Rows from block 3 of the encoder of a small masked image model, named by matrix and row number. Rows with one number belong to one neuron. Each number is 500 + 40 x the weight over its row's rms, rounded and kept within 0 to 999. All counts start at 0. Numbers have three digits each. After the name is the row's rms in percent of the matrix's.
After each neuron's rows are labels from the 100 images, of 14848, where the neuron reaches its largest size: "responds to" is what is common among them. Only what is clearly more common there than usual is listed. The data: photos with spoken descriptions (Open Images, Localized Narratives).
# gate: MLP gate (encoder.blocks.3.mlp.gate.weight, 1024x256), inputs 128-191
# fc1: MLP up (encoder.blocks.3.mlp.fc1.weight, 1024x256), inputs 128-191
# fc2: MLP down (encoder.blocks.3.mlp.fc2.weight, 256x1024, transposed), outputs 128-191

gate.629 047:530532511501567516524484485543527578525493488532439530488409537467472506477476468501463547421513452492521471542549499479484513501591571434501635478480470504522501516450501500479468551534498463
fc1.629 045:463519477497542445543503450618532489552489460463611519568527511499484497425488503503461525443518539511496517479455416536489494476456516616514549541526562527489473518516456436537485510515484543
fc2.629 045:574446478557535499519425450514550402494518485503551435525532468414484499446442574510501487520432513439501493479477561488569505506501456510436513519490512453496555503474458549520527475495499496
responds to: text has "plants"

gate.340 166:565582466453483461514524489481468504539516493532553524475468483495513468491460477438414536484511510555537549554517449478504553459533450497477545511504480521487466495470556497498449477514508503
fc1.340 174:450440576539491520506566507414545490477556472488479490534573504482551560474598554574515492484516500484488487431461542521554509517451556498533486487478549505495542515526507510517546452513466497
fc2.340 156:512544522533501451463517442498472464559502421478531485458484443490495507431548471503400507473484513576489479537583533516471483488489469553442496536565491546443421529478526525494492563488542484
responds to: text has "flowers"

gate.30 165:484589447510504458517520460500538482514491375492431492466492428510529513455560445433478491502501537552522512517504541503476517496453528564507493541570440544450435527541594448489505495528535466
fc1.30 207:433521502538484489418514483533458507501483505441538537490513529463481534422504548479529507559506428466479551490575483517459493509526498529401581513524424467519436492485467549508496468494529505
fc2.30 218:524471559534552474447519503454477518451505528425549517497568578477463512438504516419480520427504529509482529463508493495513491525621512457511591496449575547544470528494527547484473463516535551
responds to: text has "table"

gate.515 137:576534523537475443581521449486488446460521468532487501546506496418508487488570536504508508486466399485499502559487502500535505510500509542509563455585555461417512533469547532531534418476476410
fc1.515 125:443526530488529537446477532454522468531467516476516534486513550519545548467476443512463557534530487477534521465470502476543512530462486482497434503495547686579476485489452520480489481538490545
fc2.515 099:562571477482450502550539500524441512529570509475484467517498451541514520501504534502475500542516463513531526508491451471474534555521511538502609509501545437412526544517525477492403486498500416
responds to: text has "color"

gate.639 055:479499540528500581449502470541557485451450492495505484520502488539517521550528554426482581481471530436507530429521516484521521513437459501478476466528489454434523501464469499499416530479509545
fc1.639 045:504539521483468512483481506490493512450522511486519491463502561414469478480502511434478523528497456529473526452511471514533463428478455498387534468455436548517459425473488543466514554501466574
fc2.639 052:518545492489510471533518535478366559499535455430465470529470428505562513550574539537496501485503546494500470488537495510503485498507573463553511447592468493503473480445461439430529487453448427
responds to: text has "plants"

gate.502 063:548489504604514459574499471484489441489523480481549477497525529470484550503507510485458472458433401441514484516461578478553483517529477446452549496563526474418572531487562571474471503492554527
fc1.502 062:476493545519495467463473515542438502477434490453567507558511534387381454434451526521456488442503482506488521480500476507475493493567476440483524420491510454554472521533412619513495531531498530
fc2.502 050:496468483401439474504416555487475532467530557508537512566478482605581551549451464463483571519506494423492512467434482476480492529502528495480499499494518513508464476462480496493476389493521453
responds to: text has "standing"

gate.445 138:573555474472548472555518403488548475445509447478476481474493470594499558481497505482460543504477531499484525490490487507510493510580500564535587497493474540482498511482544509543469485505473459
fc1.445 132:537566542445505469580521419473523487478537514474489469448512543514471574498505525521472539527501492545518492545460483481461525505560491601475552498511503562490537555460513544510467449509457445
fc2.445 115:599443535478438507456504541456448456482474531526502505463479509510464503494517481493474482543504546547485529475482478518502493433544474528466473448512454486526478517567560626503522439477458492
responds to: text has "grass"

gate.701 065:465548466523533430471474545504411455563486536509517500534482465477511420486532542436443510509508496433521534450511520470531492524590538543486480473493495531565538475452493488504501476532502443
fc1.701 070:497488495399437528530516479495482506494531410513380504464445548468450558534426522501491502413503476452486489514460523510514504521449561484500486460513548459520576506511496544514499482473464470
fc2.701 046:495534490440482498532520513474457517490501480516453500506496490453480537505524479476496520515505479492529505511511513485486507509474566517473473494540502529494517505487507509478473530496468471
responds to: text has "standing"

gate.469 122:515475490581524467446534477506612459504477457483515505470468517532472585425452492508491553471515502574503509483567570492525500475502388549485503492582478545516466495478522499512506522495573536
fc1.469 063:453488565493502509499473514515476512492491513465539492540444574481483456531423536444495484481482448470497509491433494506493491482558479540478512479495594467516556471479414524546479542536490466
fc2.469 060:484463547478468534528530504496460510479493485485529511511439514504504514527428471407526498489496486496518509485464503490520514491541564520428493514443545469487517495468514492478481508494473435
responds to: text has "grass"

gate.90 121:508566534496494527512530468581535434527530429432503476521447505550499493433465517436540514489487496460478489555495465509474498549601485567427539534445486493436453488495483515569477494503560442
fc1.90 122:484458470487493502539508434484527467537520505511550555495477436543540507542484509503521521563598467524485491542485467521532486540508479562422554552517529477542482460502483449588455504452450456
fc2.90 118:569508491501516436555534447560588510512484497539366502498482514465460500472510528500475508528569477502491457501498563514496495519494506548483489464524460518495541552517467503490444547465444553
responds to: text has "trees"; text has "plants"

gate.86 169:488497465513582402492500468491526512562508476464527473462526536529514535525465502525501497420529554548452502446497525531510466443492444478511423517436500521513563461498441458551455568585483527
fc1.86 211:434499496504535460534550506436440486499504453475528474408516461505483546542473557528542466444519527472487497459518533510514492487489518392560480516473503435513596456534476470542495534533482510
fc2.86 214:563482502457525502521503519526410545504489495581453475511554531460426524479485431457526510520508531526523404526484569480470514506486564482491392502447506500545513540484475490487544467454476522
responds to: text has "wall"

gate.561 156:563483474554492492487521506484526435436493430488556483475481533575507529513446523401562543484466524496518540440464492478535548474579476459513534460519452486476448444450518536497556470562503505
fc1.561 181:330535551528503483479461508529531542442474541422435511553502487436490471483457480537469492439495441456502456533498549486506484497434453481447497507540531492512538496462454470528450539469537543
fc2.561 190:466500486538480491479504498495524431435483522485527498541529544543490524451447499459494477492489460453486536438505506497535490494503545508525516508503512504511501460487505522506547539469547537
responds to: text has "flowers"

gate.394 042:482501500529578503479491517519437480538483489516599496543496495485511466492525574437471489531484521433530514463488527453525498539552478485500474479465516573543526500483546546491529502515465439
fc1.394 047:478485541578496501448484569524553409481482589509521489539545502535540417477537442482496480584483523528514512506499452486492491509487380548477414503459490549498407487478433521499521486502520506
fc2.394 032:536479502515506515496475492502507499520502494483564480503488486550521503497494538536484484474477509512488492504486484509510494497515463481492498512444507487482471507520512509500524500489569499
responds to: text has "wearing"

gate.143 082:437503458462549458552490491528513500529509539471506462509534527506532476557500478490475537407445455505423480487468498564528426501459483511523545515483467514538489504514557458455511517493558507
fc1.143 100:517563486525523489470554465528500503456453423504481515488466464484484472429507480484503510529592536563589534496496482434502598467560508445546581451540495485474417493491436525556479482515489510
fc2.143 112:468501506430427534500526536545476532473530484433468476549489515475488485538526556517587542458533475460509510562522396494497521543498485517539515498464552456534480477511515485536533474528527373
responds to: text has "sky"

gate.380 091:478427449536533493448535541490573502478460508478544521557428491563558531492444515538523487513528539501499538441495496483592487484576388520457529461503542519563507431466443508598530459506571539
fc1.380 079:557586502494504412490490450599465506490546497473498451588511471468483492537504515502452581459415469504503492546536500497461505507531440523488476486481463450410485472482532550507451565484512486
fc2.380 091:439560531521466485531541467407545564472527415475539526449468474479543523517572543568543510509525447531499516515495492525524499499463554465556536475488444503411452524483563517512517494528413489
responds to: text has "red"

gate.675 127:430485544552531517455517531567471492481507527490503496505508541497478483506513469420519555422521524471510454444497509493462556487545446437523450517502491505542546429468520445463504557512577456
fc1.675 139:486563507507575547435516493496363493524462480536521471464445477454499479529496546507506541496525507492478505505512493522499502533487483418556443485549503524559551457540475540501520497517482451
fc2.675 138:462495517607480570452472550496554433478487445474489557449474504564435582464525418433549489486504485523504443513559494513457492472469456490461438544460503533577516460542547457533578573502560584
responds to: text has "table"

gate.702 033:428448498535529521560460460429466466568525515536519513440593545466519476482582491502565529484457499485519544438441515504504504492515583541446580516450513528552444522507591511466568493527505513
fc1.702 029:524509522507495539500489390522494513495490517505536501509498517508461563454492531524443457470519504462501483552459466504492467493449456530441582503513578461514481550571464557535480522503484545
fc2.702 025:557488487481508491333519457508453545504507535501425506456515455488429474472471484515516518496527530489490546476543489508486523513526580540552504495529535557522528484496523550564479480475506519
responds to: text has "plants"

gate.52 155:565561498456460447532553506522541415458509544506530463515471523499532619491461494495454505500458464534478532560466532536463501481491431543490466523559457495471505518505508553478489406465557479
fc1.52 160:472571549441507525483455461508380540517465514497547484459499478479465587539489491474542483510576432512462475555547562504425438524453548494469464555496515470483566522514496455502464524471528451
fc2.52 171:499452498551487493450476487474583452429476549380467522522504498508459448486485490538507494499508488461478594497533453480578495461516483556463584456490536469545534454489463549546438478515508521
responds to: text has "grass"

gate.264 124:537515524521529515482517514489499490514450497498520518470479442595532555468538484482475541574548461509471510446451527532503465453456483514461533464466451557460452556533543519503456456499494496
fc1.264 106:503483512542510430509524443579606443461470521453583471522512544488470526469541490487442496533511441528510496555502513500502524478520393634408433509497488511429483540516501533538458506470499521
fc2.264 094:442479481530510473486477447515481427496482469457502487463512516515441457470491496435442501483465485522487523466524523498495478513530564574512520484575535481476491504457469540493519517492447517
responds to: text has "plants"

gate.118 052:515520520555544505490515454536524439569530533466600498570443455474483497518456498508504519581489468495474479549483440508472467503523542545510403519417484531483517491487546555537512531500531439
fc1.118 053:458539451519485519522504572503446535527473511444360488477534417547406461439513471368535536521488560532476465465477527506492483484558554524567497532498542435453582516467559445441479429462502511
fc2.118 044:485548432501518502546563529501468485565502433484512519534446348403514443454547443544509529528578545525498489524553488492509513530536530478415480495476521571528471486449501468460490471502430444
responds to: text has "table"

gate.197 059:588512448532496464464545546482504442538531553459562523482426480526515512498512525521527528474588476508472517498532448530539477551591524458544551482451579557501522527495502607488472404508468492
fc1.197 056:523413461505586474442543477506513451506483486561503504477476483536507538464502462491501553584565498573507511488514507508509535480433555445539517478446484515513488537470552578465461397484467475
fc2.197 056:530475516587564528428502503505539423475507497486529444494486527506503478482521507518556470525483538513488503458510464518525482433519487507491525474448484473539525474516452501524492472541502522
responds to: text has "table"

gate.61 127:389507469496527563464463470546513513459479415484439494489482442539467520453501435394512545452457538469485467473516504497491481506461526575492461508515568524543536467507462435500505526524559539
fc1.61 131:534495500501501467471505500555517479464479549417473449534468536495408496467410493445426531457529504535500537554470466510527507408532417553480474476549484439462427522475493589492424494438561510
fc2.61 130:538545473565474442538486466498555472490576556493503499427555587442503524493514495465524496519477431500490551517483514504478485438514560515543515441516453475446454530491547486491496482578512412
responds to: text has "sky"

gate.204 167:492485501546533446449513467513543497493514454524530506496440445482554529472361534531494557478527531520541499539552512457509548507526434482476497540549541538453452467429453474523485522443529478
fc1.204 184:535506483502476479533525511479520503423510490499464492499560542531463450519562528498486499489446468487469519490464499538530485455452503505575553372498475414495478509498490518439536507556433504
fc2.204 176:418509432468497459512528523585512462481509533437492457522571529545519460599545482468464503453513485497533521448489457499525569437463490536544488492500433450500479445526482472485497562524490543
responds to: text has "trees"; text has "grass"

gate.571 026:486550487424510571505550483554468574532497482461439523481530486502471569516522535581521496534500532448505538488519536467550512516512494536516512496574487516527507516484416450486476512476546562
fc1.571 027:505568515549482487494524536450528504456483440552473536545523417571464515453558483452509485552485572527520510495478589502464532478551508546468557493534457507493448528522490599497484589520532510
fc2.571 023:505529501572450538508531457543530492484529448504444514463495488473476519493468553460552508501516505509493447531434510501461510523482340473480461522531612501429562510544476471535513583466458568
responds to: text has "grass"

gate.173 169:563507529455478485498565530423421528502512468540500533490476542460482529472487537474504519439534486492497528491553451518497505559556530428543544472479548495544435511538556598491494441480527502
fc1.173 186:492548463544466521535502441512567504494552501480476538497504416475501519520521443502550463492437507477497442574501529488426481493487458542520470543590553499447524531483535350535522516470489476
fc2.173 183:506464553488545513540529520472477559452506528506538490528582581500457541441467522443527524469499536481512487461448494495521514571535540454549546471445561502540496558504488490443453410497483505
responds to: text has "man"

gate.82 055:579439468484470525458510482536584450456517514541408513518519516387468484438466504528502504517518528546539489553498538476509499462510448548537464516552555480492540527492459490507462462500546569
fc1.82 051:537497494520482493560519532441452439541506506483549517530506447483483522509488520569491465495535522531497542481517459510542486544564509465508526481498524558490615517496598596491490524515383463
fc2.82 048:544566506504552487546510456543495526552506478449475488531521485373427487411450478509529521455526462458509499501496552501532493545563564516512561502502562535513565487468431498470470537493532507
responds to: text has "plants"