A small masked image model, trained from scratch.
Model: encoder arch vit, encoder patch size [4, 4], decoder width 192.
Training: adamw at rate 0.0018, 15400 steps, batches of 256.
Rows from block 5 of the encoder of a small masked image model, named by matrix and row number. Rows with one number belong to one neuron. Each number is 50 + 10 x the weight over its row's rms, rounded and kept within 0 to 99. All counts start at 0.
Before each neuron's rows are labels from the 100 images, of 14848, where the neuron reaches its largest size: "strongest on" is what is common among them; "patch colour" is the nearest of a few named colours to the mean colour under the peak. Only what is clearly more common there than usual is listed. The data: photos with spoken descriptions (Open Images, Localized Narratives).
# gate: MLP gate (encoder.blocks.5.mlp.gate.weight, 1024x256), inputs 0-127
# fc1: MLP up (encoder.blocks.5.mlp.fc1.weight, 1024x256), inputs 0-127
# fc2: MLP down (encoder.blocks.5.mlp.fc2.weight, 256x1024, transposed), outputs 0-127

strongest on: text has "text"
patch colour: pink
gate.580:30 45 32 86 35 51 58 48 46 70 57 38 55 58 50 66 66 44 51 35 52 48 69 51 52 50 61 55 40 53 48 49 30 71 53 62 61 62 57 60 49 55 64 50 58 50 53 51 44 49 53 67 54 46 53 50 62 46 50 31 74 46 40 47 60 29 58 57 50 45 59 49 55 57 58 60 62 57 61 62 34 31 46 73 45 57 68 44 50 28 56 55 44 43 43 56 55 49 37 54 46 51 60 42 36 65 46 48 42 38 50 68 47 60 49 55 65 45 36 60 66 58 54 44 41 47 62 50
fc1.580:56 44 45 44 34 64 48 42 57 43 43 46 34 52 47 56 51 51 55 46 46 57 41 40 45 42 53 41 41 45 60 39 55 49 61 48 51 62 49 37 50 17 44 55 39 48 43 54 42 33 56 48 43 50 22 52 61 47 39 76 55 57 30 20 49 62 34 55 43 53 27 42 59 62 50 44 38 56 62 51 32 58 54 45 46 59 48 65 50 53 31 57 63 40 65 39 49 71 42 47 48 74 59 56 57 57 45 50 51 59 58 49 32 45 48 47 52 54 62 39 64 48 61 43 42 62 50 36
fc2.580:58 48 39 61 48 39 45 47 48 75 60 57 36 59 46 49 32 44 39 43 29 46 47 51 59 53 55 42 42 52 55 64 56 55 57 41 52 46 46 49 54 58 44 48 51 61 42 59 28 29 64 43 50 54 46 42 73 85 33 46 45 47 45 47 72 25 46 63 44 30 52 46 51 54 43 52 39 36 54 70 31 30 47 58 59 61 53 36 57 41 45 49 73 64 43 55 45 48 61 51 49 45 44 57 54 59 70 44 54 59 41 67 51 51 48 50 50 68 48 53 51 57 44 62 54 62 32 47

strongest on: text has "plants"
patch colour: grey
gate.503:56 68 60 70 68 38 56 35 50 47 59 53 37 64 52 45 48 47 41 67 49 39 60 55 39 69 32 57 58 60 58 49 66 44 58 61 35 36 40 70 39 56 42 36 55 58 49 73 32 51 41 39 44 53 51 38 45 46 55 44 43 56 53 60 75 57 62 49 56 48 57 41 40 41 50 42 44 48 51 47 56 57 53 56 50 45 35 37 55 50 54 50 61 54 47 42 49 54 48 43 37 61 47 43 74 44 38 60 51 64 28 46 50 34 55 42 54 64 42 61 51 67 48 57 56 54 52 59
fc1.503:41 48 69 54 66 41 51 35 46 36 53 55 40 56 54 54 59 46 52 68 45 42 51 46 44 54 26 53 59 52 59 50 63 52 56 73 34 32 29 63 40 55 48 44 44 49 47 74 32 68 40 37 51 47 53 62 44 48 63 51 31 60 50 57 70 57 67 41 61 47 58 41 48 43 58 62 47 51 50 32 57 65 52 43 46 40 32 58 55 55 50 52 49 63 56 41 50 61 48 61 39 59 37 54 75 39 35 54 46 56 42 41 37 42 48 47 39 64 64 60 42 70 46 50 49 37 52 47
fc2.503:66 56 43 52 40 52 48 58 47 52 38 50 44 38 43 41 48 54 53 30 42 50 43 44 56 42 51 49 40 45 41 53 46 55 51 34 27 55 62 55 42 64 73 58 37 44 52 50 52 41 63 37 64 56 39 33 62 37 33 49 62 47 71 53 41 48 37 55 50 92 63 45 48 53 56 48 45 63 48 65 45 40 46 54 51 67 51 45 47 42 39 37 51 48 49 66 53 49 54 69 57 44 56 41 68 61 52 47 54 55 61 52 58 51 47 51 64 41 61 57 52 41 51 76 44 46 57 39

strongest on: text has "trees"; text has "plants"
patch colour: brown
gate.440:70 52 51 46 40 60 47 30 61 55 49 66 52 72 63 50 34 50 42 55 46 57 41 28 57 53 48 39 65 38 59 49 48 50 44 59 45 49 27 52 55 44 49 46 67 52 59 57 50 42 54 75 33 52 65 49 36 59 38 45 47 45 52 54 64 71 36 43 44 45 46 58 51 33 43 50 41 44 51 63 64 48 45 42 58 37 48 34 50 51 58 54 49 45 41 34 37 46 56 45 52 56 60 45 50 49 43 54 41 72 54 52 50 48 59 57 46 65 38 47 60 38 57 34 50 72 46 68
fc1.440:62 54 50 45 36 64 54 38 59 56 45 68 60 48 63 40 32 58 61 52 42 62 39 38 52 51 48 39 58 39 38 63 43 53 35 55 51 57 27 53 54 49 36 55 64 45 65 45 54 42 51 72 40 51 64 49 39 74 44 45 44 41 53 41 66 65 53 51 52 46 50 52 44 28 44 43 38 47 41 52 68 49 47 50 58 47 47 30 55 62 54 52 53 53 36 44 45 47 55 44 45 53 69 34 46 54 56 52 40 74 58 61 55 60 66 54 43 68 45 38 53 43 63 25 49 77 49 67
fc2.440:51 51 52 57 58 50 45 56 55 59 47 51 39 44 27 46 35 32 45 66 41 56 56 55 62 56 60 58 49 43 39 62 49 59 54 34 41 50 45 35 66 63 42 47 48 64 57 63 44 50 57 19 48 48 53 55 55 56 61 48 39 41 57 51 35 52 49 48 46 89 51 58 30 51 46 53 37 42 47 59 51 59 39 52 57 53 40 44 57 68 47 45 37 59 62 47 59 53 64 59 37 26 22 64 57 61 48 55 51 43 36 55 52 42 50 57 48 44 51 40 48 52 63 47 34 44 57 40

strongest on: text has "plants"
patch colour: grey
gate.36:53 43 49 54 44 33 50 42 58 38 49 51 44 58 58 46 53 52 52 59 30 52 58 50 42 56 33 50 51 54 54 47 58 59 51 50 60 50 39 47 46 47 46 39 58 57 44 54 42 55 55 58 45 45 63 73 55 52 50 46 66 61 48 55 62 63 52 50 47 48 47 50 73 47 53 28 59 51 58 55 41 52 43 65 61 34 52 48 58 53 34 56 54 35 48 42 51 55 38 45 64 47 64 48 44 58 32 45 50 64 47 44 50 41 51 54 48 59 52 48 52 21 52 07 42 63 41 63
fc1.36:62 58 45 60 48 43 54 53 48 44 40 35 58 63 78 50 51 57 48 72 56 65 58 49 47 59 48 44 56 64 60 46 54 53 41 49 48 41 28 70 79 60 38 45 78 49 54 58 54 48 44 61 57 66 54 45 44 45 64 55 49 53 48 58 48 58 36 50 50 52 63 47 56 39 50 73 66 56 60 44 39 47 53 62 48 46 75 38 55 56 63 47 39 52 56 26 39 52 54 40 47 43 47 53 46 35 41 53 46 47 61 47 53 38 47 54 49 59 43 42 41 45 46 43 49 62 35 47
fc2.36:42 51 75 63 73 56 43 42 43 57 58 39 69 66 52 58 46 43 50 57 53 40 63 54 58 51 60 52 51 54 55 64 71 68 29 48 45 32 64 47 54 66 62 25 56 52 33 71 48 56 34 40 48 54 54 49 47 53 55 47 37 49 66 56 57 24 51 65 60 56 56 45 38 60 43 53 53 47 47 58 24 52 57 53 60 53 38 52 60 52 50 40 52 74 54 50 51 39 55 61 48 44 39 62 50 48 49 60 58 49 41 48 57 55 51 61 50 56 49 64 55 65 44 70 51 35 65 52

strongest on: text has "text"
patch colour: pink
gate.366:74 63 45 43 53 35 56 57 64 59 46 28 55 60 63 55 45 48 54 63 59 46 64 63 46 41 60 45 43 49 47 40 52 56 48 44 50 39 60 53 73 34 56 36 50 35 56 32 51 58 32 29 47 34 46 37 52 48 51 36 54 46 51 38 46 44 38 64 57 49 57 44 42 38 55 34 51 50 50 70 54 39 51 57 53 62 65 46 60 40 67 41 50 50 51 50 56 53 39 57 53 75 63 44 65 31 46 60 48 49 59 58 54 45 58 47 62 57 54 53 49 53 40 36 49 54 58 37
fc1.366:43 36 48 64 51 42 68 37 45 56 60 65 40 57 54 50 49 63 35 56 32 44 48 52 31 51 55 58 41 62 51 44 46 45 54 57 61 48 59 53 40 49 47 55 40 53 50 51 42 55 45 69 49 51 36 35 51 71 46 49 66 57 40 41 45 46 64 51 56 47 47 41 63 45 64 50 67 49 54 51 46 49 44 61 48 43 62 45 68 48 30 53 53 62 55 49 41 42 56 33 49 39 47 55 28 47 54 51 46 57 56 61 40 63 53 35 45 52 47 60 53 57 50 65 44 60 45 51
fc2.366:54 46 44 39 49 38 39 62 60 48 57 47 37 53 44 53 55 40 58 61 76 53 50 59 70 51 56 42 44 68 40 54 47 62 55 55 52 33 67 62 58 52 49 44 43 36 55 40 57 56 34 41 42 22 44 49 55 59 57 54 46 38 51 53 47 36 56 63 54 74 61 54 43 51 50 50 53 53 42 53 53 49 43 57 49 47 65 56 39 29 48 42 50 48 45 49 52 54 51 60 53 75 55 48 56 31 60 57 54 35 55 49 38 48 47 42 50 49 62 70 49 58 31 42 64 44 47 40

strongest on: text has "plants"
patch colour: brown
gate.612:60 76 46 52 45 51 47 40 43 57 52 40 64 50 57 40 47 45 58 57 43 62 58 41 52 42 48 59 62 50 48 55 61 55 40 53 59 43 30 49 61 55 38 45 54 56 59 47 46 49 51 64 49 44 60 46 42 54 62 71 43 45 53 53 63 53 38 49 58 42 56 42 55 44 54 63 42 44 36 40 78 52 50 51 50 59 44 32 54 68 83 62 49 65 32 33 46 49 43 49 50 45 60 49 43 46 41 65 49 44 43 46 65 59 55 48 51 59 30 18 50 53 71 36 59 67 51 53
fc1.612:44 33 46 37 40 53 41 44 43 42 43 53 52 56 52 42 46 51 59 57 58 39 47 31 55 66 25 50 59 50 44 61 66 52 56 76 43 55 27 58 43 49 41 50 36 53 47 61 35 39 58 58 52 54 65 59 39 55 45 59 62 58 54 70 75 59 42 34 47 47 40 47 56 42 44 44 54 42 52 38 59 66 48 67 54 42 52 52 47 61 52 68 63 53 63 33 41 67 37 33 58 52 68 43 42 71 47 50 53 62 54 38 41 55 56 46 55 60 56 53 57 45 57 33 47 53 59 52
fc2.612:53 44 55 62 58 39 38 46 65 74 52 46 52 54 45 62 31 49 42 61 53 59 56 56 61 49 69 32 54 53 53 49 50 51 37 40 60 31 68 48 64 55 48 43 59 48 41 52 61 59 48 56 50 33 42 37 55 65 40 42 40 55 56 49 31 56 56 68 49 42 68 50 40 45 50 50 56 53 57 68 45 45 52 49 59 62 63 36 40 31 36 36 52 50 29 50 56 43 76 56 56 42 38 56 49 39 62 56 51 53 57 40 54 43 47 54 52 52 47 74 41 62 42 63 54 61 38 49

strongest on: text has "plants"
patch colour: brown
gate.686:49 48 60 51 61 68 44 56 52 48 39 42 46 44 74 36 41 43 56 56 51 44 46 39 51 47 42 53 54 46 31 58 44 60 53 63 50 56 43 52 50 34 33 33 46 49 44 45 53 59 50 54 59 52 66 61 31 64 59 49 55 51 58 58 68 48 50 50 52 52 50 55 54 48 52 38 48 47 37 46 61 52 50 44 49 55 47 51 45 49 55 52 53 57 51 37 58 45 37 61 55 45 61 37 43 69 49 51 53 46 56 41 48 53 54 54 44 49 47 51 79 40 49 59 48 65 58 46
fc1.686:49 48 50 50 53 69 59 54 61 52 61 40 57 42 59 51 41 52 62 68 75 57 33 55 48 42 62 49 45 40 57 47 47 52 57 49 54 52 69 43 36 44 46 34 55 50 53 46 54 68 46 53 57 55 39 46 46 41 60 53 48 57 44 55 45 41 61 54 47 45 44 53 55 57 58 63 54 64 57 63 30 53 55 28 38 62 58 55 45 55 53 42 36 39 56 59 55 55 50 48 52 63 36 63 24 28 52 41 44 65 57 60 33 62 42 58 46 45 50 50 55 53 34 54 69 33 39 50
fc2.686:54 48 55 53 43 46 54 59 49 35 36 66 54 51 34 60 47 49 57 37 50 46 52 44 32 40 38 50 35 48 57 44 35 44 49 43 37 99 40 58 40 51 70 52 50 53 62 48 51 48 60 39 16 74 63 46 45 26 58 51 65 62 48 51 32 58 51 51 55 22 49 57 45 48 42 54 39 34 56 50 55 49 44 50 30 48 39 51 51 51 49 59 42 40 43 45 61 64 44 63 45 59 55 45 51 49 47 48 53 47 54 45 51 48 48 65 55 44 53 48 59 50 53 39 43 47 63 49