A small masked image model, trained from scratch.
Model: encoder arch vit, encoder width 256.
Training: adamw at rate 0.0018, batches of 256.
Data: 203450 training examples, 19.4 epochs.
Rows from block 4 of the encoder of a small masked image model, named by matrix and row number. Rows with one number belong to one neuron. Each number is 50 + 12 x the weight over its row's rms, rounded and kept within 0 to 99. All counts start at 0.
After each neuron's rows are labels from the 100 images, of 14848, where the neuron reaches its largest size: "strongest on" is what is common among them. Only what is clearly more common there than usual is listed. The data: photos with spoken descriptions (Open Images, Localized Narratives).
# gate: MLP gate (encoder.blocks.4.mlp.gate.weight, 1024x256), inputs 0-51
# fc1: MLP up (encoder.blocks.4.mlp.fc1.weight, 1024x256), inputs 0-51
# fc2: MLP down (encoder.blocks.4.mlp.fc2.weight, 256x1024, transposed), outputs 0-51

gate.162:49 51 52 51 35 46 50 55 47 62 72 50 32 41 64 42 64 48 22 45 82 66 56 58 57 49 19 40 49 54 63 40 43 63 46 64 88 49 72 63 59 42 51 61 48 47 40 39 49 67 23 59
fc1.162:57 54 61 48 47 47 52 44 46 63 78 49 47 47 27 45 57 53 41 28 59 64 53 52 43 46 37 49 45 66 50 49 56 64 50 46 87 48 62 48 56 56 44 57 41 49 33 44 50 44 45 40
fc2.162:50 47 46 50 43 44 46 52 48 44 41 67 54 48 45 49 43 45 61 59 38 56 48 52 72 51 57 47 38 52 40 66 53 67 59 48 48 44 47 58 55 51 48 46 63 53 35 53 40 54 84 27
strongest on: text has "plants"

gate.608:56 69 48 54 63 58 53 41 56 56 50 49 48 64 57 33 40 57 45 38 35 30 56 28 58 79 50 44 36 40 77 43 53 51 58 72 17 45 56 58 36 53 55 31 40 46 37 72 48 17 55 45
fc1.608:55 61 48 68 57 58 73 30 64 57 54 49 50 52 70 38 52 61 57 35 40 48 83 32 46 73 49 52 47 43 58 49 42 53 55 63 37 40 52 66 37 62 47 32 64 39 46 84 48 39 70 51
fc2.608:33 45 63 74 40 52 43 65 43 41 62 48 36 50 25 62 57 34 40 69 52 62 22 76 54 37 50 48 60 60 39 69 52 56 38 40 52 40 31 52 47 53 43 50 62 47 58 37 51 75 43 54
strongest on: text has "plants"

gate.50:68 48 30 49 40 28 56 61 52 43 37 52 31 52 31 35 52 44 38 39 44 41 52 45 44 51 60 46 53 47 58 44 37 43 58 29 66 65 60 50 43 50 64 61 43 64 52 18 52 49 52 74
fc1.50:34 60 34 44 69 47 37 70 55 41 56 48 81 56 50 83 52 37 69 51 35 45 44 68 53 13 63 46 48 30 34 57 52 59 33 40 67 54 58 42 70 57 42 43 51 57 56 35 56 63 46 32
fc2.50:49 48 60 57 56 52 51 21 38 51 80 39 68 50 58 52 71 51 59 41 63 65 53 60 61 47 48 45 61 48 56 65 58 51 35 59 50 43 37 61 46 75 54 46 50 44 39 66 51 55 47 47
strongest on: text has "man"

gate.596:34 62 43 52 65 44 52 49 44 64 49 67 44 39 47 50 48 41 30 52 55 42 57 51 56 60 40 65 46 52 37 51 59 48 42 43 41 27 62 63 52 62 64 38 37 68 48 56 41 34 59 23
fc1.596:34 49 50 50 53 45 54 63 52 50 55 61 24 47 41 41 49 57 46 56 49 26 67 50 62 65 39 55 55 59 43 34 58 37 66 47 62 22 62 59 47 58 33 53 32 58 61 35 47 37 40 25
fc2.596:71 55 41 53 51 42 52 73 55 54 59 61 39 46 39 40 70 52 44 53 50 47 45 45 51 57 45 35 48 62 56 47 40 64 50 36 35 44 66 50 53 51 44 49 47 51 54 46 34 50 47 31
strongest on: text has "color"

gate.7:76 38 40 34 46 51 57 48 53 40 58 50 43 41 43 41 44 44 40 57 70 56 32 53 52 49 47 61 53 85 52 46 56 53 34 47 57 38 40 25 51 58 48 85 41 38 56 34 56 55 71 71
fc1.7:55 52 14 43 60 42 55 60 57 49 43 50 59 42 68 46 56 40 81 47 25 57 57 43 44 56 49 52 77 42 44 49 53 49 21 15 59 40 43 50 58 57 44 45 54 64 61 38 37 54 56 48
fc2.7:30 41 49 46 46 48 45 57 54 40 35 22 53 51 71 52 46 60 60 63 77 48 57 49 54 67 72 31 56 48 48 54 51 47 52 76 46 46 60 58 44 48 53 34 62 36 46 49 59 55 40 48
strongest on: text has "grass"

gate.338:85 57 67 43 63 26 36 54 69 74 74 58 35 48 42 52 45 45 36 55 40 48 42 68 58 58 39 34 39 41 49 59 76 56 36 35 51 44 51 52 62 33 39 45 54 50 33 46 62 46 42 36
fc1.338:39 50 64 50 53 63 51 54 34 45 59 52 49 48 51 40 59 43 52 37 34 48 52 29 50 28 41 50 42 56 43 47 49 62 57 49 51 64 53 30 45 40 60 40 29 65 50 40 42 25 83 61
fc2.338:44 48 67 61 49 54 53 65 56 53 57 43 48 66 48 54 53 45 62 55 49 53 86 49 43 73 33 57 45 69 54 62 48 29 49 50 42 35 45 73 59 50 43 22 68 69 69 57 54 36 68 44
strongest on: text has "sky"

gate.311:36 42 53 38 43 58 48 58 55 54 60 50 75 66 51 40 31 43 60 37 61 51 40 57 37 33 47 31 41 61 39 38 53 46 37 48 37 67 39 15 57 22 28 40 56 40 67 28 63 55 78 54
fc1.311:46 10 26 48 45 72 68 57 57 59 48 52 53 47 67 48 35 52 68 50 58 70 58 39 59 53 47 36 47 44 43 47 70 57 49 48 50 49 54 38 41 54 54 64 80 47 55 31 43 63 34 72
fc2.311:63 48 60 40 54 70 54 65 42 52 54 42 62 51 48 50 59 81 58 56 48 57 29 41 38 64 62 28 46 56 51 34 39 42 28 60 58 48 43 61 39 45 52 42 51 45 69 46 71 47 24 40
strongest on: text has "grass"